A small audio frame classifier, trained from scratch.
Model: norm layernorm, width 256.
Training: adamw at rate 0.002, 39100 steps, batches of 64, held-out accuracy 100%.
Data: trained on synthesized solo parts of chorales (CocoChorales), 39062 training examples, 64.1 epochs.
Rows from block 2 of a small audio frame classifier, named by matrix and row number. Rows with one number belong to one neuron. Each number is 500 + 50 x the weight over its row's rms, rounded and kept within 0 to 999. All counts start at 0. Numbers have three digits each.
After each neuron's rows are labels from the 100 clips, of 14976, where the neuron reaches its highest value: "peak on" is the class under the peak; "strongest on" is what is common among them. Only what is clearly more common there than usual is listed. The data: synthesized solo parts of chorales (CocoChorales). In brackets: how many of the 100.
# fc1: MLP up (model.blocks.2.mlp.fc1.weight, 768x256), inputs 0-127
# fc2: MLP down (model.blocks.2.mlp.fc2.weight, 256x768, transposed), outputs 0-127

fc1.611:500455500567630500500500482491442500400464500500500538495500500500500367500588546500450449474500500548500602500500483500576500556500500500511500503422479550460605500500658500485500594600424420500451538499500514500500431511500484500553500500500500451528500394535500556500565506500542500487513500500500391500314506500532499409500500498460417482551500500350489610525500500500500500500500
fc2.611:500500500502500500500500500502500500500500397492512500500500500640499500533500460500463518471500500444500541500500500482500460500500467431466608500401560499500459500500466528500500526627562500408414500500523500432500500500512500500580410500461472446468538416500500608500500441500570347500398449590490500534559500630491483500469500500443500454500618500500499358500500585571563514500489
peak on: F#3 (53); C#4 (47)
strongest on: tuba (60); note F#3 (58); note C#4 (54)

fc1.341:467490500527500500500500529446500644442500500500445508500499506500500500500500500500453500518417514543447500500500500500581500500495500500364500522566500500500500500500500467500500500500500500500500500444572574500474500500584573500552500500480464500500500441500500565500559500352500357500440500500500500556500500500534450500571532500500500500500500500500500500638500484461432699424500
fc2.341:441500500361500500500500500414500500651500500500500500500500494500500500500491558500578500500500500500500514455569538500500500558482614557500500638500500573500500500395500500500500500500452500530508500500500462500500500591500500413500500500500500634621442500500500500500541500500500500564500680500500579500500500500500500500500348500500500529500500500448413500500500500500500500433463
peak on: silence (82)
strongest on: flute (25)

fc1.9:399500412500500500495500413493500465574500391674500607500500452556500500500500500500500500467454500500500500500500489591555500500500583500384500526500500500546500500500343472500500500500376508500500505500545593500628500561500500540500500500500518500500500449568414539399500481500544500500416609500500500500438500500527500419406500500516500490569500452487500589500500595500450500500500
fc2.9:500500500500500542500447548500372461613531410547500599500427500413500500500500559500500478500521500500500505500500500500531500500417427574365509500500500455500560500500500500500544500500500461500500470494548500414500569469427500442500500518500454500475500500477500500498500491537558500381479500654608385500633500618500500500500548500391474434500500500500500469500500471500500544550500
peak on: F#3 (40); B3 (39)
strongest on: note B3 (52); tuba (49); note F#3 (43)

fc1.488:455500484500500500500500576500449451477500567500500373365500566500500500535452500500499503536423505440500500500500500418500514500396464467500500500500563500664435500500500500500500595500491403507500500500629496523500519500500500360500546500549635500511582552500453564500521500500500488465500500431500500500500500500500500500500500500487500644405500519439500500616500458486552500583456
fc2.488:500500500500543587500425500509607511502500500500500500500500585500485500500500476500500614500500544500574500561386445436500454500500500500500586500500500500500500471500467500550406500542504586500500550500428500500500500500473568500651500501561542500445355269500441506454421345616525437500500500506500436518575500500500522454404500500586500500614500449500537500500500406500479556500416
peak on: silence (53)
strongest on: bassoon (29)

fc1.644:483500447490434500500500526500500500500500500500369603500500500500420500572500501477460519466512562377508485531541645500436500521652535500430500596500500500556500487564603500660485500564493500500500410529500491500378515590500570558500511519464500500519500500500500542500511407500500557500508491381555668500500506500534401383524500500500480500500500403374598582500500500569504500510500
fc2.644:500492618500497579500500426500501450399500500551554508567500500493500500476577470421500551481451459475500447486460500500594500500544466500446500409569531422411500560406615583500500511500500563500500500500528500500608550462500500500479472584559500516500481500500387500500499500497624500536500495442554500530500500505500608583500469522500500500610500428425500419500500554500513559446542
peak on: silence (40)
strongest on: note C#4 (55); viola (26)

fc1.714:500500500621644500500500478500500472633500500500536500500500500500500500500541500429462463500500500500500500621565500500600327500500500469531607430500500500498554473579500582500500500497534423500500435500609555500612500600500402587445502500530500543467656500456500500500479500547596500443488616500500500500531500500500500434500500538500500502500500500464500557500500500500500500500437
fc2.714:466500500594548500500500566537500500463522444500500500500500500352526568500500500571509500389500452500500646500500500534451424404500500484386500500500500500451379504500500449500592500500500548520417500542529500462500684401605498500500500519500500500500500500490485359615470606500500500440500500468500500601608500500463500650500500500500500492407606554500500476500552500382626542500500
peak on: silence (39)
strongest on: bassoon (25)

fc1.359:388474423470631500500500500500500500570500500500500500500400514500500460500487500500500500500513500500500500578500500456500500500449408500482519421600657518530562500500506611451500500569566500621500446500500431462558500500500564500500507581500484500500500500500521560500377500500566500500500607500408500500419500495500500500500500469500500500500500500497500438490500392430500500500500
fc2.359:500500629500586500500446500523500540500500500500500435500500650500472576500500587500500500589473439500590500500500500500639500500548440399592500500500500539565500350487441468500575500556500500500500502484480500500500500500500556500500444470549500500500387452559500489500500297500572500419500422500500500500500442500500500500548514500500500500500378473516500500494500500489500500500592
peak on: silence (88)
strongest on: flute (31)

fc1.322:464500500330599500500551614610553472500546500500500500500492500500500500567500500500500462484500495456619544500615500500531564500500536599500392500551500445423500392503500500596730500500500456500512500500440440488480516546628500500500348529462603571500500480471426549440547400487538500500483500533500500508472437500500530500386500500457544500500500477468500500486500500500385527489411
fc2.322:500500470559485501522500500507575500500500500457500500500500489460326599500500500500500500500522539500367500588500500439500602591500554498500483500500500500500406500500391500520500520500500500542500500500517500515490463368500456500393490575490458500500521500506500620348487506500602427622500565398566462560500500500392500539500482500482501458500500500500496500431499515500500500500500
peak on: silence (54)
strongest on: clarinet (37); flute (35)