From a checkpoint of a small audio frame classifier.
Model: 4.03M parameters, log mel input, arch convnext, norm layernorm, activation quick_gelu, layers 10, width 256.
Training: batches of 64, held-out accuracy 100%.
Data: 39062 training examples, 64.1 epochs.
Rows from block 7 of a small audio frame classifier, named by matrix and row number. Rows with one number belong to one neuron. Each number is 128 + 32 x the weight over its row's rms, rounded and kept within 0 to 255. All counts start at 0. Numbers have three digits each.
Before each neuron's rows are labels from the 100 clips, of 14976, where the neuron reaches its highest value: "peak on" is the class under the peak. Only what is clearly more common there than usual is listed. The data: synthesized solo parts of chorales (CocoChorales).
# fc1: MLP up (model.blocks.7.mlp.fc1.weight, 768x256), inputs 86-171
# fc2: MLP down (model.blocks.7.mlp.fc2.weight, 256x768, transposed), outputs 86-171

peak on: D5
fc1.154:151128205107075128123128128128128161128117128173128128128102128168128128083128128128097128128069125152128135128201152172124168128128128128078189098052097128128128181128094117128128115061128128099074128128093099090212156099128104109128130128112195128112148128
fc2.154:167128122164152161128195104128128140123128148135128120059177128128128158114147083101128128128128128169115163128206128170164187128178128107164180117111128071145118087147175168117110113128128128097145128113163154189196060065128072144128137141128128069128191128

peak on: B3
fc1.87:128073128086110128123128156128029132128128128152128152128111106128125128182128047102128034083128128128127128110131087128128108150128106186128205129144115172098074119128090128128128161114128128128126122128128128128109151136157125128203128231142090128170127128
fc2.87:128147186040128101242128075128117128128128128157141128168165098128118128128128128162101100164128128094128145123137172104151128194169128128128121128096128123128123128128128112128128205128041128128165111128128192132091097120068128128128128222096128128167128142

peak on: B2
fc1.95:128087128128128140128128128144128128128128104128128128128128128128128128128144128128139128128128168125128128128128139080128128128128183093037128181163128128150128128128053128128128083128128115128128128128193131215128128128128056073141128128128128194128128128
fc2.95:053255131173128128128128133128128128136029128128128128108128128128067128128094109179128078128044110035128130161047103128113096128135128128128128128189128128128179085197105128136125128128128128185128092093122143140128231198128128180074128128081091128128115128

peak on: G#4
fc1.603:128128124128128093087128128128171144143168100128133150181128128098091128128128100128128128128041128128128047128128128128128128128128128129253128128128128246128128114141070128137235075162145128128172128128128128055128118176128100152128128128119128128128128128
fc2.603:127128194128112128205159255128128128163160089128057128161026206128203128128120128128056128128128053128191128128128158128089128128128128128052060090128128128128181128131128132204139128128128131128128128175128128142145128128186128128128095128128128128154128128

peak on: silence; F5
fc1.324:095128126077082114128128128128124128128128120128128128128120115054201128102128101123128128128128128100128217128128128128128098168169081136128152136205174148118065128128064128157128128183132128128128130128138119083197128128093084115128140162113182136128128128
fc2.324:118134118129122128128188128030112136161115123107128128132128123086198167105128128128128110100128128159058068098163091142128102128149136134128125128128087085181176128128079128174179141103074118128128082068078116125150039152128128127128210156128121128099128128

peak on: G#4
fc1.766:128216128128128136128128098121082128147074061128128128174128128068081128167128078128128128147128162054128128095128128128128135136128128128128163128099128142153128034137128128128128113128128128128128095061087128128128128128128075000078128128112128128080128190
fc2.766:128128144128128127137128087128128128128112128128128197124128115128128136128128239128246128128069128072128128128128128128128128128016128128128049128212128128079176179113138128128128128128087128079092128128082128230090253224128139190128128139128128128128111128

peak on: G#3
fc1.599:128135128128128080128128145214128111128128128169128128128128128105128128128128128128128100128128110128128212213128109128083128189115128128127128128188082089128128128158165047128128154090128128128128128128150128100128080128128112047108132168128109128028128184
fc2.599:128128128128128128138049128108128071164062128110099041128153128128128106128128128094128133128154128168128128191128059128170104128128128128128074128117156178128105115183128128097128128128128128065128128128128128141128229173125113128209128168128087128128128128

peak on: D3
fc1.429:128146119084128128128206128128173165128062128128128128128208148134128103141128128076130128128171146114128147161128204128105128128130128069096082128167128061086128128134128128128128128128114131128182128128134128085128128128127109128122128055097128128108041191
fc2.429:128101095128159200174073128128234124171111128128128114128128118196091192128128128108079128156128128112128131170091128119128128130128179206128128128128128209149052114134128128106174128128128128173079128199128087137123166079128100077128128064069128128128128128

peak on: D#4
fc1.447:128172144128128128153103128122071128128128116128128128128089128142128128128128128128128081128128128062128122128096185128128128220037187148128128128141128128069067088128128128169128122128080173128128128087119128156138128105128140199126128123128092123128128141
fc2.447:128128136177128128128177196142128128160128128069113128129128086192128104142165224144140099128128103128130128188160232128128128128094128128128128149174128061128178182178128163133128128163128128128128128128128153128158128153115128128128107128148199148132128128

peak on: B4
fc1.409:058128161043063128128107078128130128128128128128128128120132128128121128128128079128082144082099151128224118112128128128179052128195128096071187128148128095143128189128128128092128221178058128086128128078237091128202138128231089128128128180131135128128116128
fc2.409:128128128042128128128113128128128128049128150128155180128128136123178128095160088128203167141128096128128128164170128121128128196067128169128128140142190108128128082082128180067128128190128128128071128128087158100169128157163169128128128148128128128128041128

peak on: B4
fc1.121:142154184120072131128128128201077144131128128128128128128128128144128128128128083082132091128116085228128128150112128113104128123120128094128128128255128128123128180193081145077128128128128128128128128009128092063128115135196091106111128072128128190128128090
fc2.121:128128088194128128128069128079128128132128128128128128116118169128130128100128128128128128112128148177128128184067096128205056128128154128128105128128128128128122081128128100128159128128136128041053128128056128128128211161228128139080153134128128126128201212

peak on: D#5
fc1.597:177128115128074128053104147212111128173128122128118182128128047133128128128094128130114128128129155128128149128128163128128128128116128128128128109110150189128118173128017128216143120128128128051186179186137053128128128128128092176128120047138185168128128201
fc2.597:128128115086131128128131072128143097128128064155128128128158108128128116128076074128197128128128172128128149128189142140128134128155158062128146128128131192225067128128159128076128170128107128108154128176122128128128122105128107128074128046128128128193160128

peak on: G3
fc1.82:144128177128096014128178162128072169128128128147127078128067159128128135174128128142104138128123093176128115235128204128128128128102128128173128070212128128123128161128123128128128128132125128128128128175128067128128072136128110128086109167128168209113170063
fc2.82:177097128146138128128128128128128120101128166165132128128128093128128152128128128106128128128128168169171128128128199089128128239205040119177128074128128183168201110128172128128125192168128180062118180177146128095128128140147128176128157169128113182133122176

peak on: D5; D4
fc1.739:182156162128128128147050098128061128133128110097161128097145128139128128146142128105128171128056173118223169100128128128141128128109151104176217176164156128128051107128018128150128187128128153085077161128116133182164146095097111085128192128128130092128128128
fc2.739:164107128128128128194128128193102128128128128180085128167081128160128090177150146178083176170081114128083082128189179183128139128129128074139069126128053099163150186128158128128128124081142128128163048170142166105093128131128166179128128166126128128128081128

peak on: B3
fc1.151:169157218128128128128118128095128128128128135128136128128128173047128128128128121128041180128064128046129125128128148116128085128128128128128128137138142135142128075085128128128063108128128128109128128133211128128166128128128103067094128096128134231100128128
fc2.151:153128128128128120128128079128151032128128138166128128076128128128160128128128170128128138128170128128128128128128128106128124128075128128128128040127128114104154223128128166098162128128070128128128196128128128128128222204093128128081086128128123165128128128

peak on: B4
fc1.468:168199148138042161128128116128128128128128128128128123128128128128082128128171128134128128128117125047112130115128103128147190128135178128201128052076125172128128107128105135148128128128128114143098192134128153061128104128128114128062128056128085186181141137
fc2.468:128157128128154127092128128128084076128165128129123169171128089138119128173128194131163149128168128128128128128125128161062128128128128128128128128077130128128081128128128128038208130128128128128128128203128174128085109145135128128085178176065141128104160128

peak on: B2; E4
fc1.2:128074156121128156128128108159128128198128128182139162090128128135128146158099128128128125149113128128132128068119150128112128128043128119128128128128189170128128169186076128128125118128128127128058128047128128128128128144128110128057161128128160128165128128
fc2.2:058230128188128128128128102059128128128128128068128128125128065128128228128133105128128128128063128128165128128128128099165128070146128089128128169135128128121128025128030128128051128128128125128118128000118125147128125128059128128128128097128128128128128128

peak on: B3
fc1.88:117120118102128148128115173128099158159079128128138157128099167128055128094136142179051089100110128164211147128160128128128115163128128128074128187128128128128132128128015128119163120173128128160046128128120080182108125128186077111063212158128128128128128175
fc2.88:165150165068128102128186054128130128128128128173128103073128111128128128128128128193128128171128090170128128144128128128128128128128128181128199128128128128128128128128084128181135128139128128189172128128128128128042114128128197128128128128117128128128079096

peak on: A4
fc1.111:185128140135128128170122094128112128146098128123128128128125128128128128128128128049186128128129143026072172128128128249130128194128155148128111128128128128058120128128019176128176132174128128128127128128128050191103128128128055141144128128151128128181128128
fc2.111:128128158167128128249128128128091128179128128128128128164114103086128129204128128128108204115128117041177134088160117128145128128046128167128128171128128128163128201149158153128128184187128128128128128196128128151128116155128173128118128096128128113146078040

peak on: G#3; G#4
fc1.342:102128114147128091118128128209059153128060119128128128128128128128142141128128128128123128128151128128128128128135186108120128128181132123128122104128108128128128137223128175128128089101163128128128154128128115151141067128128096083120128124098152106128128165
fc2.342:089165131102128189060128086129092133224128128080128128128202182171137106092128128128128128128128128084128128177128128142063128128162128142128123128189146129123128073116128212132128128103158110090128165128128176067158128128128128147128146128128128096180128128

peak on: C#4
fc1.432:128228128128128128128131128128128128084048124128114128162128059215128128128128128128128059128124128066128128060128128128112109128107128128128128163193128128198128159150131118128141128128154128198200128128166133153128084143165102192128128008098128128216128128
fc2.432:128039128172141128128185149077165123128151219162030113128128128128128157128128171128128128140118166128200128128186128081128128128128128128128116082128128130128128065128128212128128128111150128128128128128118128128180028091128128128252101068128129128228128128

peak on: G#3
fc1.119:092128136128054102214128062186128171132128155128133168128128120128131128201141074128128128128128146154150128126131151128180128179128077078128128128091128128187065067152111128174179193128131128060128128072128073178149128174128104128128128097145128178083093128
fc2.119:148123104128190128160128183128117145128128136060207097096128119128128085128128190123128128110132128084128128128128090099128149022133200111157028128128128128128128128135179128128128128139088122128078128128128128131128128191128128128164128046090044093145128051

peak on: D#5; D5
fc1.539:128128171128128091128102128128196080128128128181114128141148066128128128128121128128096220128128184128128230154145180105128142128128128122128120140072142157152128128158099128195077095128128128101077128128128128149207128128128106027128088128128237121052128128
fc2.539:128051128128114057169196128128045128094084128053128128128128120088128223154128113128126128128128136144089128128205128128172128146142128099135128110128126158094128166128128128092128189128168128105154103128221192128138063064128128081085124091103128125093236128

peak on: D#4
fc1.707:128193129128128128128128146188075128128115128128128128128128128128128128128054130097128041128098143065128119191178128128137127176128126128128108128128213136128103072140128118214128123128128128128079128128173064147128128128128128156128163201156060128128128128
fc2.707:128128128128099073128187128128085168184128128081100131128148130128151128128170128128128076187101106184128044193201128128161075128128089128128128130128128094128128133127137176100128091086128128073147128130086128094199070170128128105207108220128090161129128128

peak on: A4
fc1.336:063128161035128128190116138162177128128114100128111128128128128188128128128129146071135128128068128111128183051128128107159091131128102159128091062128128159128122100126153068128121100128128122128077137128128142080128062128128111140128052128128170152162128255
fc2.336:105128085174128128128129128093128128144203100036128214128128168128128128128190118133098128128194128112128128128128202128128154128128128128128128088037104166038139128082022102128128061128128128128145180128105128077158116128173083057128178128128128202128230128

peak on: B4; A2
fc1.197:131061128128128103128128128187150141222128128115088128137128028186128131128076128128128128128020128196128128128128128128128099128128170084128168111128128096171128128203128128177168106186129128014128147128101076089128109169160100128128128122177142128128128169
fc2.197:128182112055118119190070053128128138040128128125110093096111128128054088111128128128128128128160128177128128139128061121104128053128128128128128128128188146102111128089128082128128128114060128057058128128121194109128255128173077126116081184128172128128115128

peak on: G#3
fc1.340:128128144132136128128147117121128158128128128128128128149128162183138103128128116128043149128128076019128140192128147156150175132128128134041128128128129122139128128222128101119115110128129128128153137128128087128128128159190102197079163128148057128128081144
fc2.340:128110174171128128128128128156128118128171128128128119085183128183128094128128128128082081152128128128076128128128128230132160108128128128179128128123128128128182127092128170151254128107128128099128255122152128199235118067128122170180057108128128105128090121

peak on: C#4
fc1.493:123065128128112109128095128128111109134128107128128128128194082128128128137137128125128128128114150136128123085128187128139128128065128128138089039128150121128128128134128153128128128183133128128064128112091104128128128187105084185166128167129128128086139128
fc2.493:128082146128103103128228128117148158136075128104105128102183128141103128128128128131224128128128139135128091128210055128128135179141128128128151152079128141128125131184128173128128128128175128128128119128128057217167047128179128172128128128114107065128128128

peak on: G3
fc1.729:175096188128128125120128128073128128176128128102128128018128235193243128149177121128021128128124128181128128128128180128128160124128128128254209128128128128157128128157125128206081066128128128128128121149128128114128128199132090123128128043171128128128128099
fc2.729:128128128128128128128145128128212128102128128132104128014211128179128128128052128148128128128105147255064128128129128128128128128206048128128128128128128120128150100128128128088146041129128211104128133128128066159128128149128096128128162128173137127128128128

peak on: F3
fc1.62:128128128128128139128128128128128177128167128128163128103128170128128128128149128128050054128128084128148153142063084128112128151159152082170128128128203128128145153128039128110123167128128128128128128180139128128128162128128087091128128115080146128073139128
fc2.62:128159255128128128128128126128101128128128128138128128104128128128117128128128128103171090128094128128128128128128128128161128128214137052128115128138139128093128128169130129120128128094070128128128128171128128128094137128066073110128141128151055128128168083

peak on: F3
fc1.1:142128128128118128098128172128000184149128128128128128156128175117120128128128128128096078128128128128166128088050128056104014128163128100157128142128108128177150128128144128173120075115092128128151000128155128093116128194202104118160138128128165172128143128
fc2.1:143099174128128128128128152134128128128138128128128090128128112133128128128171113089128095128224128155047131072106128128155081128162136128163108076112048128128139057052173127132149128046128080045139119128128179128128174128141046128127135128128128198097164128

peak on: D#4; G4
fc1.133:168160146128128128125128128170116128146152128128128128128126128128128128128128076099128086128128128182141128208095158085128128128096144094128095128085128128137128165128084094176128128128117097128161128128128128119108128201128128128128128128128064128150128115
fc2.133:147071128128128128101151158158128128128128128128076080128178139128128081128145128171118128104128192207128079231128191112111106126128062128128136128069112129128122168124128128056128127128066174108149146205128128111141128180128128128128188172099070128190089212

peak on: D3; D#3
fc1.541:087128141101064128169128128128128185128113140128128128128186128128081128128128137128128111128128128054151128179128120128128128143092241028080128089128128128128128128128128128128128143128123128146136128128128101117195128124128095127128068095128128128155128128
fc2.541:128128172128175128169113187103128096116239128070128095159146128128134118128128128071094074128128128045149194128128128128128189130202128128128128128149128128084083128089128146128163180098097072128128128158155128128128168128073128109128128128128128108121067128

peak on: A4
fc1.213:147165170128128128047086128128097122138118128105128135128128171072090128095074128142128155128128128128128091133128035128128181128128155128128131091128128128128223083128013128160128154077128151128095128084035128160128168110128107120048194085106128128073128128
fc2.213:149145128128077098083128128090128185010174178214131128128093221066128114128128140128128086196128128195175065154145128121138128128128128203128128128121128153128128117128128167128080168128144128107162128128128119104136128148141128128128128128128128128145091128

peak on: F#4; F#3
fc1.753:128112165096121128128128128117128128128060128128169128128128128128141187186100128128128128128106128096103128078128128128112191136128128123128128151128132122103128128128128128147185128128128143128182128128119128153161128147128110189065115068128148128191128128
fc2.753:128128100128131128128128122136128128128128141128142128071128106196128111110128128128165037126125162145210136078128111195156234128193128114128128128043149112128116116063109135108061128087128118167128130057203139111128156094097128083128128076128168128128128042

peak on: G3; A3
fc1.449:128082128128128128128128113128014128171128098109128128119128059152123128128128094128152151128128187128128128078182096183128128129128128128043181156182097186130128046221103128128128128128128160128180128128128036128128128128128128173167128143128111128064126144
fc2.449:128168128087128128076255128128128117128098092128116165136157128101128128128149188128152122128128128128128128108255128128162173102128128025103128137172168128128147166165128128128128128138128128128128128161125195128204000097160128059110185128128143128128134128

peak on: D3
fc1.205:062128128056090128128099128122065177169128128110128061128128194105120128128128135128072113128101128051199129187128128128128167199128232103128128084128183128128128101128128128153152139134128128158145128133128134087128134128153100128025209128128128158128128148
fc2.205:128142128109151128128101132061138146128128128035128202098108128128183128128128128161174093174128128095128141207086098109144128157128128128128162128128128128071128128109103155044115128068043071128084128128128128107128189128085128128125174128188069082169128140

peak on: D5; D4
fc1.744:140167156128128224128128128128136097179099128128128128128085080128128128128131128128128156128128128128195128104128153128114128128210128128128128093128179128145128109096128082128117179164128128128133186207146128128128177128128128079128128158128156156102160140
fc2.744:150128123096121087116224099128155157110149128178128173081089128068128139128155105116096174141166114157119110066220118158153184218093107101171119077093108094149128180125128128157128090166124128117135113227128128117128024083128128135129128098128128135080145102

peak on: B3
fc1.742:109128128128082037128059128208128128082128093135128128128128128128128128116128143128128114128128128124128128128128127152128163179176128128147169128128128128128182128109131128128128128191128128128108128229053045128128128168128117198135128163128097128128128161
fc2.742:128128128119111146158128128128128193205128091128154128214128128128216051128108131183128104148078066029149128128128183128080128138128128128128128192128128128116128128128128128128128128128128128167128128128128128099128255128129128134109082183128128179128094078

peak on: D#4
fc1.356:128128128128134128128128122128101149128128098128068128151145069128119128172128128042128190128083128165128128128128128057112128171128128128021105128204100054128083131141135128118176191128115131070128128208126128165217144159128087128132128094150145093185109169
fc2.356:128128096093128128128255128128128161162128094128067102139128165112128118150054128128056177088128107128160128128128092102113128128128169068110128205128128088188128120071128128128049128128128067083141080146128128121192000128146128128156160152128123128128140128

peak on: D#4
fc1.218:167128128096128128128086128128066200128128111128128167128128128128108128128128099105134112059110128128128136128114177128202128128080092128128128137148128133128128175146137128128128102128128128041081159128128062233181248128081095172175128128126128093128128128
fc2.218:173128155128128128128160146128107167128123154122055095116179128128218128128128112128116079185128119147128145196168174195073128164143044128110128128184139069056128097134128171147117159128128104063168128220128195128128128128128202163133128219130115128143148128

peak on: silence
fc1.617:128114120081128128155128002049127113128128128128128117128128091029128128135102128157128102074128128128128128128117128077128143068128224061175128128128128128181233124094128154154083128128128128129148128128122046128128161128128149128116128182128139129145128128
fc2.617:128128145080128128118128078233135128076104086128128128128128134021128128128128128128126128128115128107124128128128104132128128221128128128128128128128128162128195128190096128085128178128065128128128128128128128128051128110128145128053128128128079128128107128

peak on: G#4
fc1.634:063137139073128101128077147138145169150128128136128128070128156073134128128076128128128185042104076119128128128128154098128128161128123081113038128172169128128060132103111128128128204113128172110165128128181121171128164145152109128158128129178126128115080128
fc2.634:173128128128061128128203128128128128102128128128139128104128128128128128137128128119128091215197096128128128128181093128130135128107128166128163156104128128174113077081128137087128085086104145124202177128128094128169054177128128128128128173179147128101182128

peak on: A3
fc1.41:153128193128103128128128128156024134128168127128128086128128108128160128123128100128128128128128128033183128041202102128128155138128128128128147128090128128128128037128037176128137128128128128128143130166128128128222128128128114146102161123128188128128128194
fc2.41:128168128128128128180128138158099087128051099128170212128128098128169128128182128128117128103092131098128128051185156128128128128114100128206191088112128128128098188096128128128074156187145165128128077128092150069128128104173128128091198128128128128128234128

peak on: B3; E5
fc1.751:153128142148128128128104128128128174128122123128128178128068128128104128166128128128128082128128128139249193128128128084128128128136131128128128128096128172215009219128144149128128168128128117128130156132128134117131128147093114071125128154141152164128073128
fc2.751:128140133128083156196220044149114161128128128140128102128128128128128128128128106128128128172128116143128150091239123128113105158162106128128128128064133128128128116128128128139189133152128128128220155150166128133072006036075128097128128128041148044142156150

peak on: A4
fc1.498:122167164128170030128128129138161128128040128156128128128060214128093128170128128128124128128108128157100177103085081110128128108065128128190060151109167206175128128128087128189124076128128128172083128128109128116128128128128128128173096141128161147072072128
fc2.498:128170128128079128128199082141128137084098131098128171156128197030128128128133044123128128210128128110083128128255147128104139160101128143128128120117099169102128128128132100076128163128134145155170152096143126150138003128128128057128128144159128128056213167

peak on: C#4
fc1.608:128128128128081128086117128200128128128097128128128114128093101128128128128184128043147128120128128111128119151128118128165180114128123142128128160128088128174059128183138032128153128128128128158128128133128128128128128177207122128162157086174119128128128180
fc2.608:094163128128180128128128128128128128182128128128128128128128128124094088111128124082128128064119109128128128128067128128101164128172128128128054128128128128128166128069109128128168128128040128128128219128168128161115209128128093128108099128128223128128128128

peak on: C#4
fc1.413:205184128099128128128091142156128076128173128128128128128051128128128128128128128071102099128078102169128128215128128128101128128009102079116128200182125118228132155128128134128128156128096128128167103066159151128128136128128117166128128100128128114128128077
fc2.413:128128128143138155075194128161136146128128128130125128128171128128138128128093145132121065178128128145169070255177128108128128128128116128128113138128128093202128120048094183117128128096128187176128165128127107104141080128128128128139113128084128128128128150

peak on: D#4
fc1.728:128164128128123128128074128128024128128180128128118128128128128149128128128128128124128128128128128081124128128098152128128056163128128128100098128056196128128128094147141128204128147128128117128118128052126128139128128207128123095128185223128089128128178131
fc2.728:232128128128080128180189128147097128128093128128039128164147095128197122169128155077128128182128076128141091128128128146128083099128128128128093171202093099182128174117128229109158092045113115128130128128128128126128095156141128152159128192128128151128127128

peak on: G3
fc1.128:163106210128092110128128073128084128128128128128128062128086143128128128128128056128109128128099099207128065096128212128104128155128128128128135071128164128128120165128128119128218128128128128128128128128135114093094156130128105058140158143128128128118128128
fc2.128:157128128128128128217159128128105114128121128128128168136229094128118154128126168143128043070128179128128128156163128128179170128182128096138128087102128128122090068128128154188128128099123165128128128096128128160113091128146073128128157192179128084128176128

peak on: D3; silence
fc1.132:128171117028137053063128156128128186128036128165128128128128174146137192244128062024065070128128150136128181128108128080045114128128128070128170128128128128177128108128082128128143128128114128128128128128049074128108128162102123123127229140175196149128128106
fc2.132:123124128170193153128009104119110114047101128163128128191128128133128163188128192129128128151128128128128128052034093128128128110128128202128115015096128128128128128128128084128181175128123128089111128088128128128106255128128128128128176128074128128128112128

peak on: D3
fc1.79:133128218128128128128091193083128128162081108122128094128128164128035128128128099128130128128098155042086128068128225128128150128128183128128128110183196128128128128128088128188128128185098108128128128128068113128165105164128064148128128083128051139177128128
fc2.79:109128128153128128128128128093144093098211133128128128141128108128128128128118128128087088128128062128157165090128171170128167111094128139128134139109128128100104139132102128113130128169128128221129128128137128128159141128128155106101102095123128128133048094

peak on: D#4
fc1.39:128169128128113125199163085131081128146128086128128146128128128128079128128138132118128128128128128128048117106119128128241073128128099063128043163163181122128139113203128139128101128128102144128128141107224120155193128158162076070155172169154128128128118128
fc2.39:128128173071128128128132081128097128128128134128190128146128128128055128128128128140160097136118128092142128174128169128165070128128057128128128147128128128128128128106128100128128159128128117048118093128092206128128186128128128183128128217128128128137128128

peak on: D5
fc1.583:240128198086126041126128106128170128128064128145133128126084132057096143128033128128109128128115171173128128083128134189128128128060123068121139128059128176187150174128035102128141128128129128253128123174181128128128128156234098128135128128160128128128034152
fc2.583:128128128182128128128109128128128128009128214173128088043128128128128128128128128128123128128128128200102128128128101128195141128128128128156128146128128128198139128125218062192128078128224128166128128128128042128143128128221189227128216128128075128128188128

peak on: B4; B3
fc1.254:171128138128128128189052155128058128128161135128128128099089147096089128202128085081100128128128128112199128147128216099134128128109128128024071175177151068128065128128078128155128108169128139128128128128218128200128178186095124128160128128128088128197128128
fc2.254:195192128128104128128212138071079161128128105177078128128128133128128143168128084127128128210128066158084064138139128162103048186083117128128077141128128129206160128128128128128128131137096128060142128128061154109128075128175128128121171218084128132128124128

peak on: C#4; G#5
fc1.404:128159128128128075131128036162128128113164128128128211117128128128116128128128128116097128128128128072130128094128112128128133203140128069215128128140070137144128208128128128050128128128150128128137128064136128101128128128128118128068128137128188149128128207
fc2.404:095128128096039160091196128128128131147128128111111128156193092128113128128140167128135128247116180088128128098163109128128086138194032128128101128170158163123181074128128183199094128128128128123159128128138128114128128128128128124131128119139128128146079128

peak on: F#4
fc1.683:104128168128081128128128115128055128128128128128128128128128145124133128128128034132042066128162138070128123175137151110128128128100128128149128161110128124128143070128128128219128128128128128128128128079185116095125128148128100128128128061129128133128091128
fc2.683:089173128080188128145148128128128082190128128122108176128064190129128128145128082128128127128128158100128085200149156128191128121074128128128128094176138203128128128173128183114128128128128128128128128128067128128196128194143128127128128213142128128128128128

peak on: G#3
fc1.456:128107125128098128128128150130030156187069127082123075128128128128145128128128128128128128128173128035116210145107128161128116128091128128128100128128166128076128196169128128077128128128128155032100128128128128178244152128128091128205128128181128128128088178
fc2.456:128170128128092128128175138168128128140128128095116060164164128133145098128132077128128079134131132046152128128128128205084184128128088094096061176175234084128058128130128128202067090072128128113180105128128153154128128068084128128127128133128084098117128110

peak on: silence
fc1.281:157128128120128128128141128128128128128119128128128143126128148129128128151171128030158128128010128166095128089128128110128128138128128128128128128108128178128128128107116123140128062113147128128062050040128104113194128132128126128128077147123123105128128174
fc2.281:185128241128093128198200128198054128163128128128162128128087149176128128128128128117084128128128101128128128128171119129128128100128242159128128095128124180132128151128128128158152181095098128128177079057128102114149009128178120086128049128128105128128128128

peak on: B3
fc1.628:140128128128128128128128184128100128114014128128128128128128128128126128176129159114098133128128128128166144108128197056128128134084128163128128128078128128128108166133105128093128128098128157170019128128128187138128135117066126128128128128127128152084128196
fc2.628:188117150107107123128255128153128128205128139138160062132128128128128133128128146128105095158155128128134128124244128173128128128155128115128128128080139128128128094179121134160128128132128139128184104177128153174155000090093128122107128112118128128134097134

peak on: G#3
fc1.403:128128148105104128128200098128128152139128108176128093128090248128092128128128114128117128150128128107128179155070128128128128128128128093159128128154167128128146149217128065091128128128128128128128128057043102110116131128128099131128128128178128128102128128
fc2.403:128155128128150128128128128150128116167128128105110128128137128128128128101128078128128128128175082128108128221128163209105191128179128096128038128134128128125155078103112167130170080106128128128119128128128128128125128085128161188128079142125128116128148128

peak on: A3; F#4
fc1.601:151128133128128128179107163149128128167128106128123117154128139141128128133128128128128128126203128090143108165128189224113128149103128128188128128112128083032128128128128128145156057128076086141172140127128128195141162128059128103138128075128128128125128159
fc2.601:128128126128176082109128128128128128089128128102140128128128128128128071167172174128128128119118128061140128128113094128148128155055081128128128128141214128133128187169128128129065102185128213169087101102123128128128093128139188128131128077128128169128128159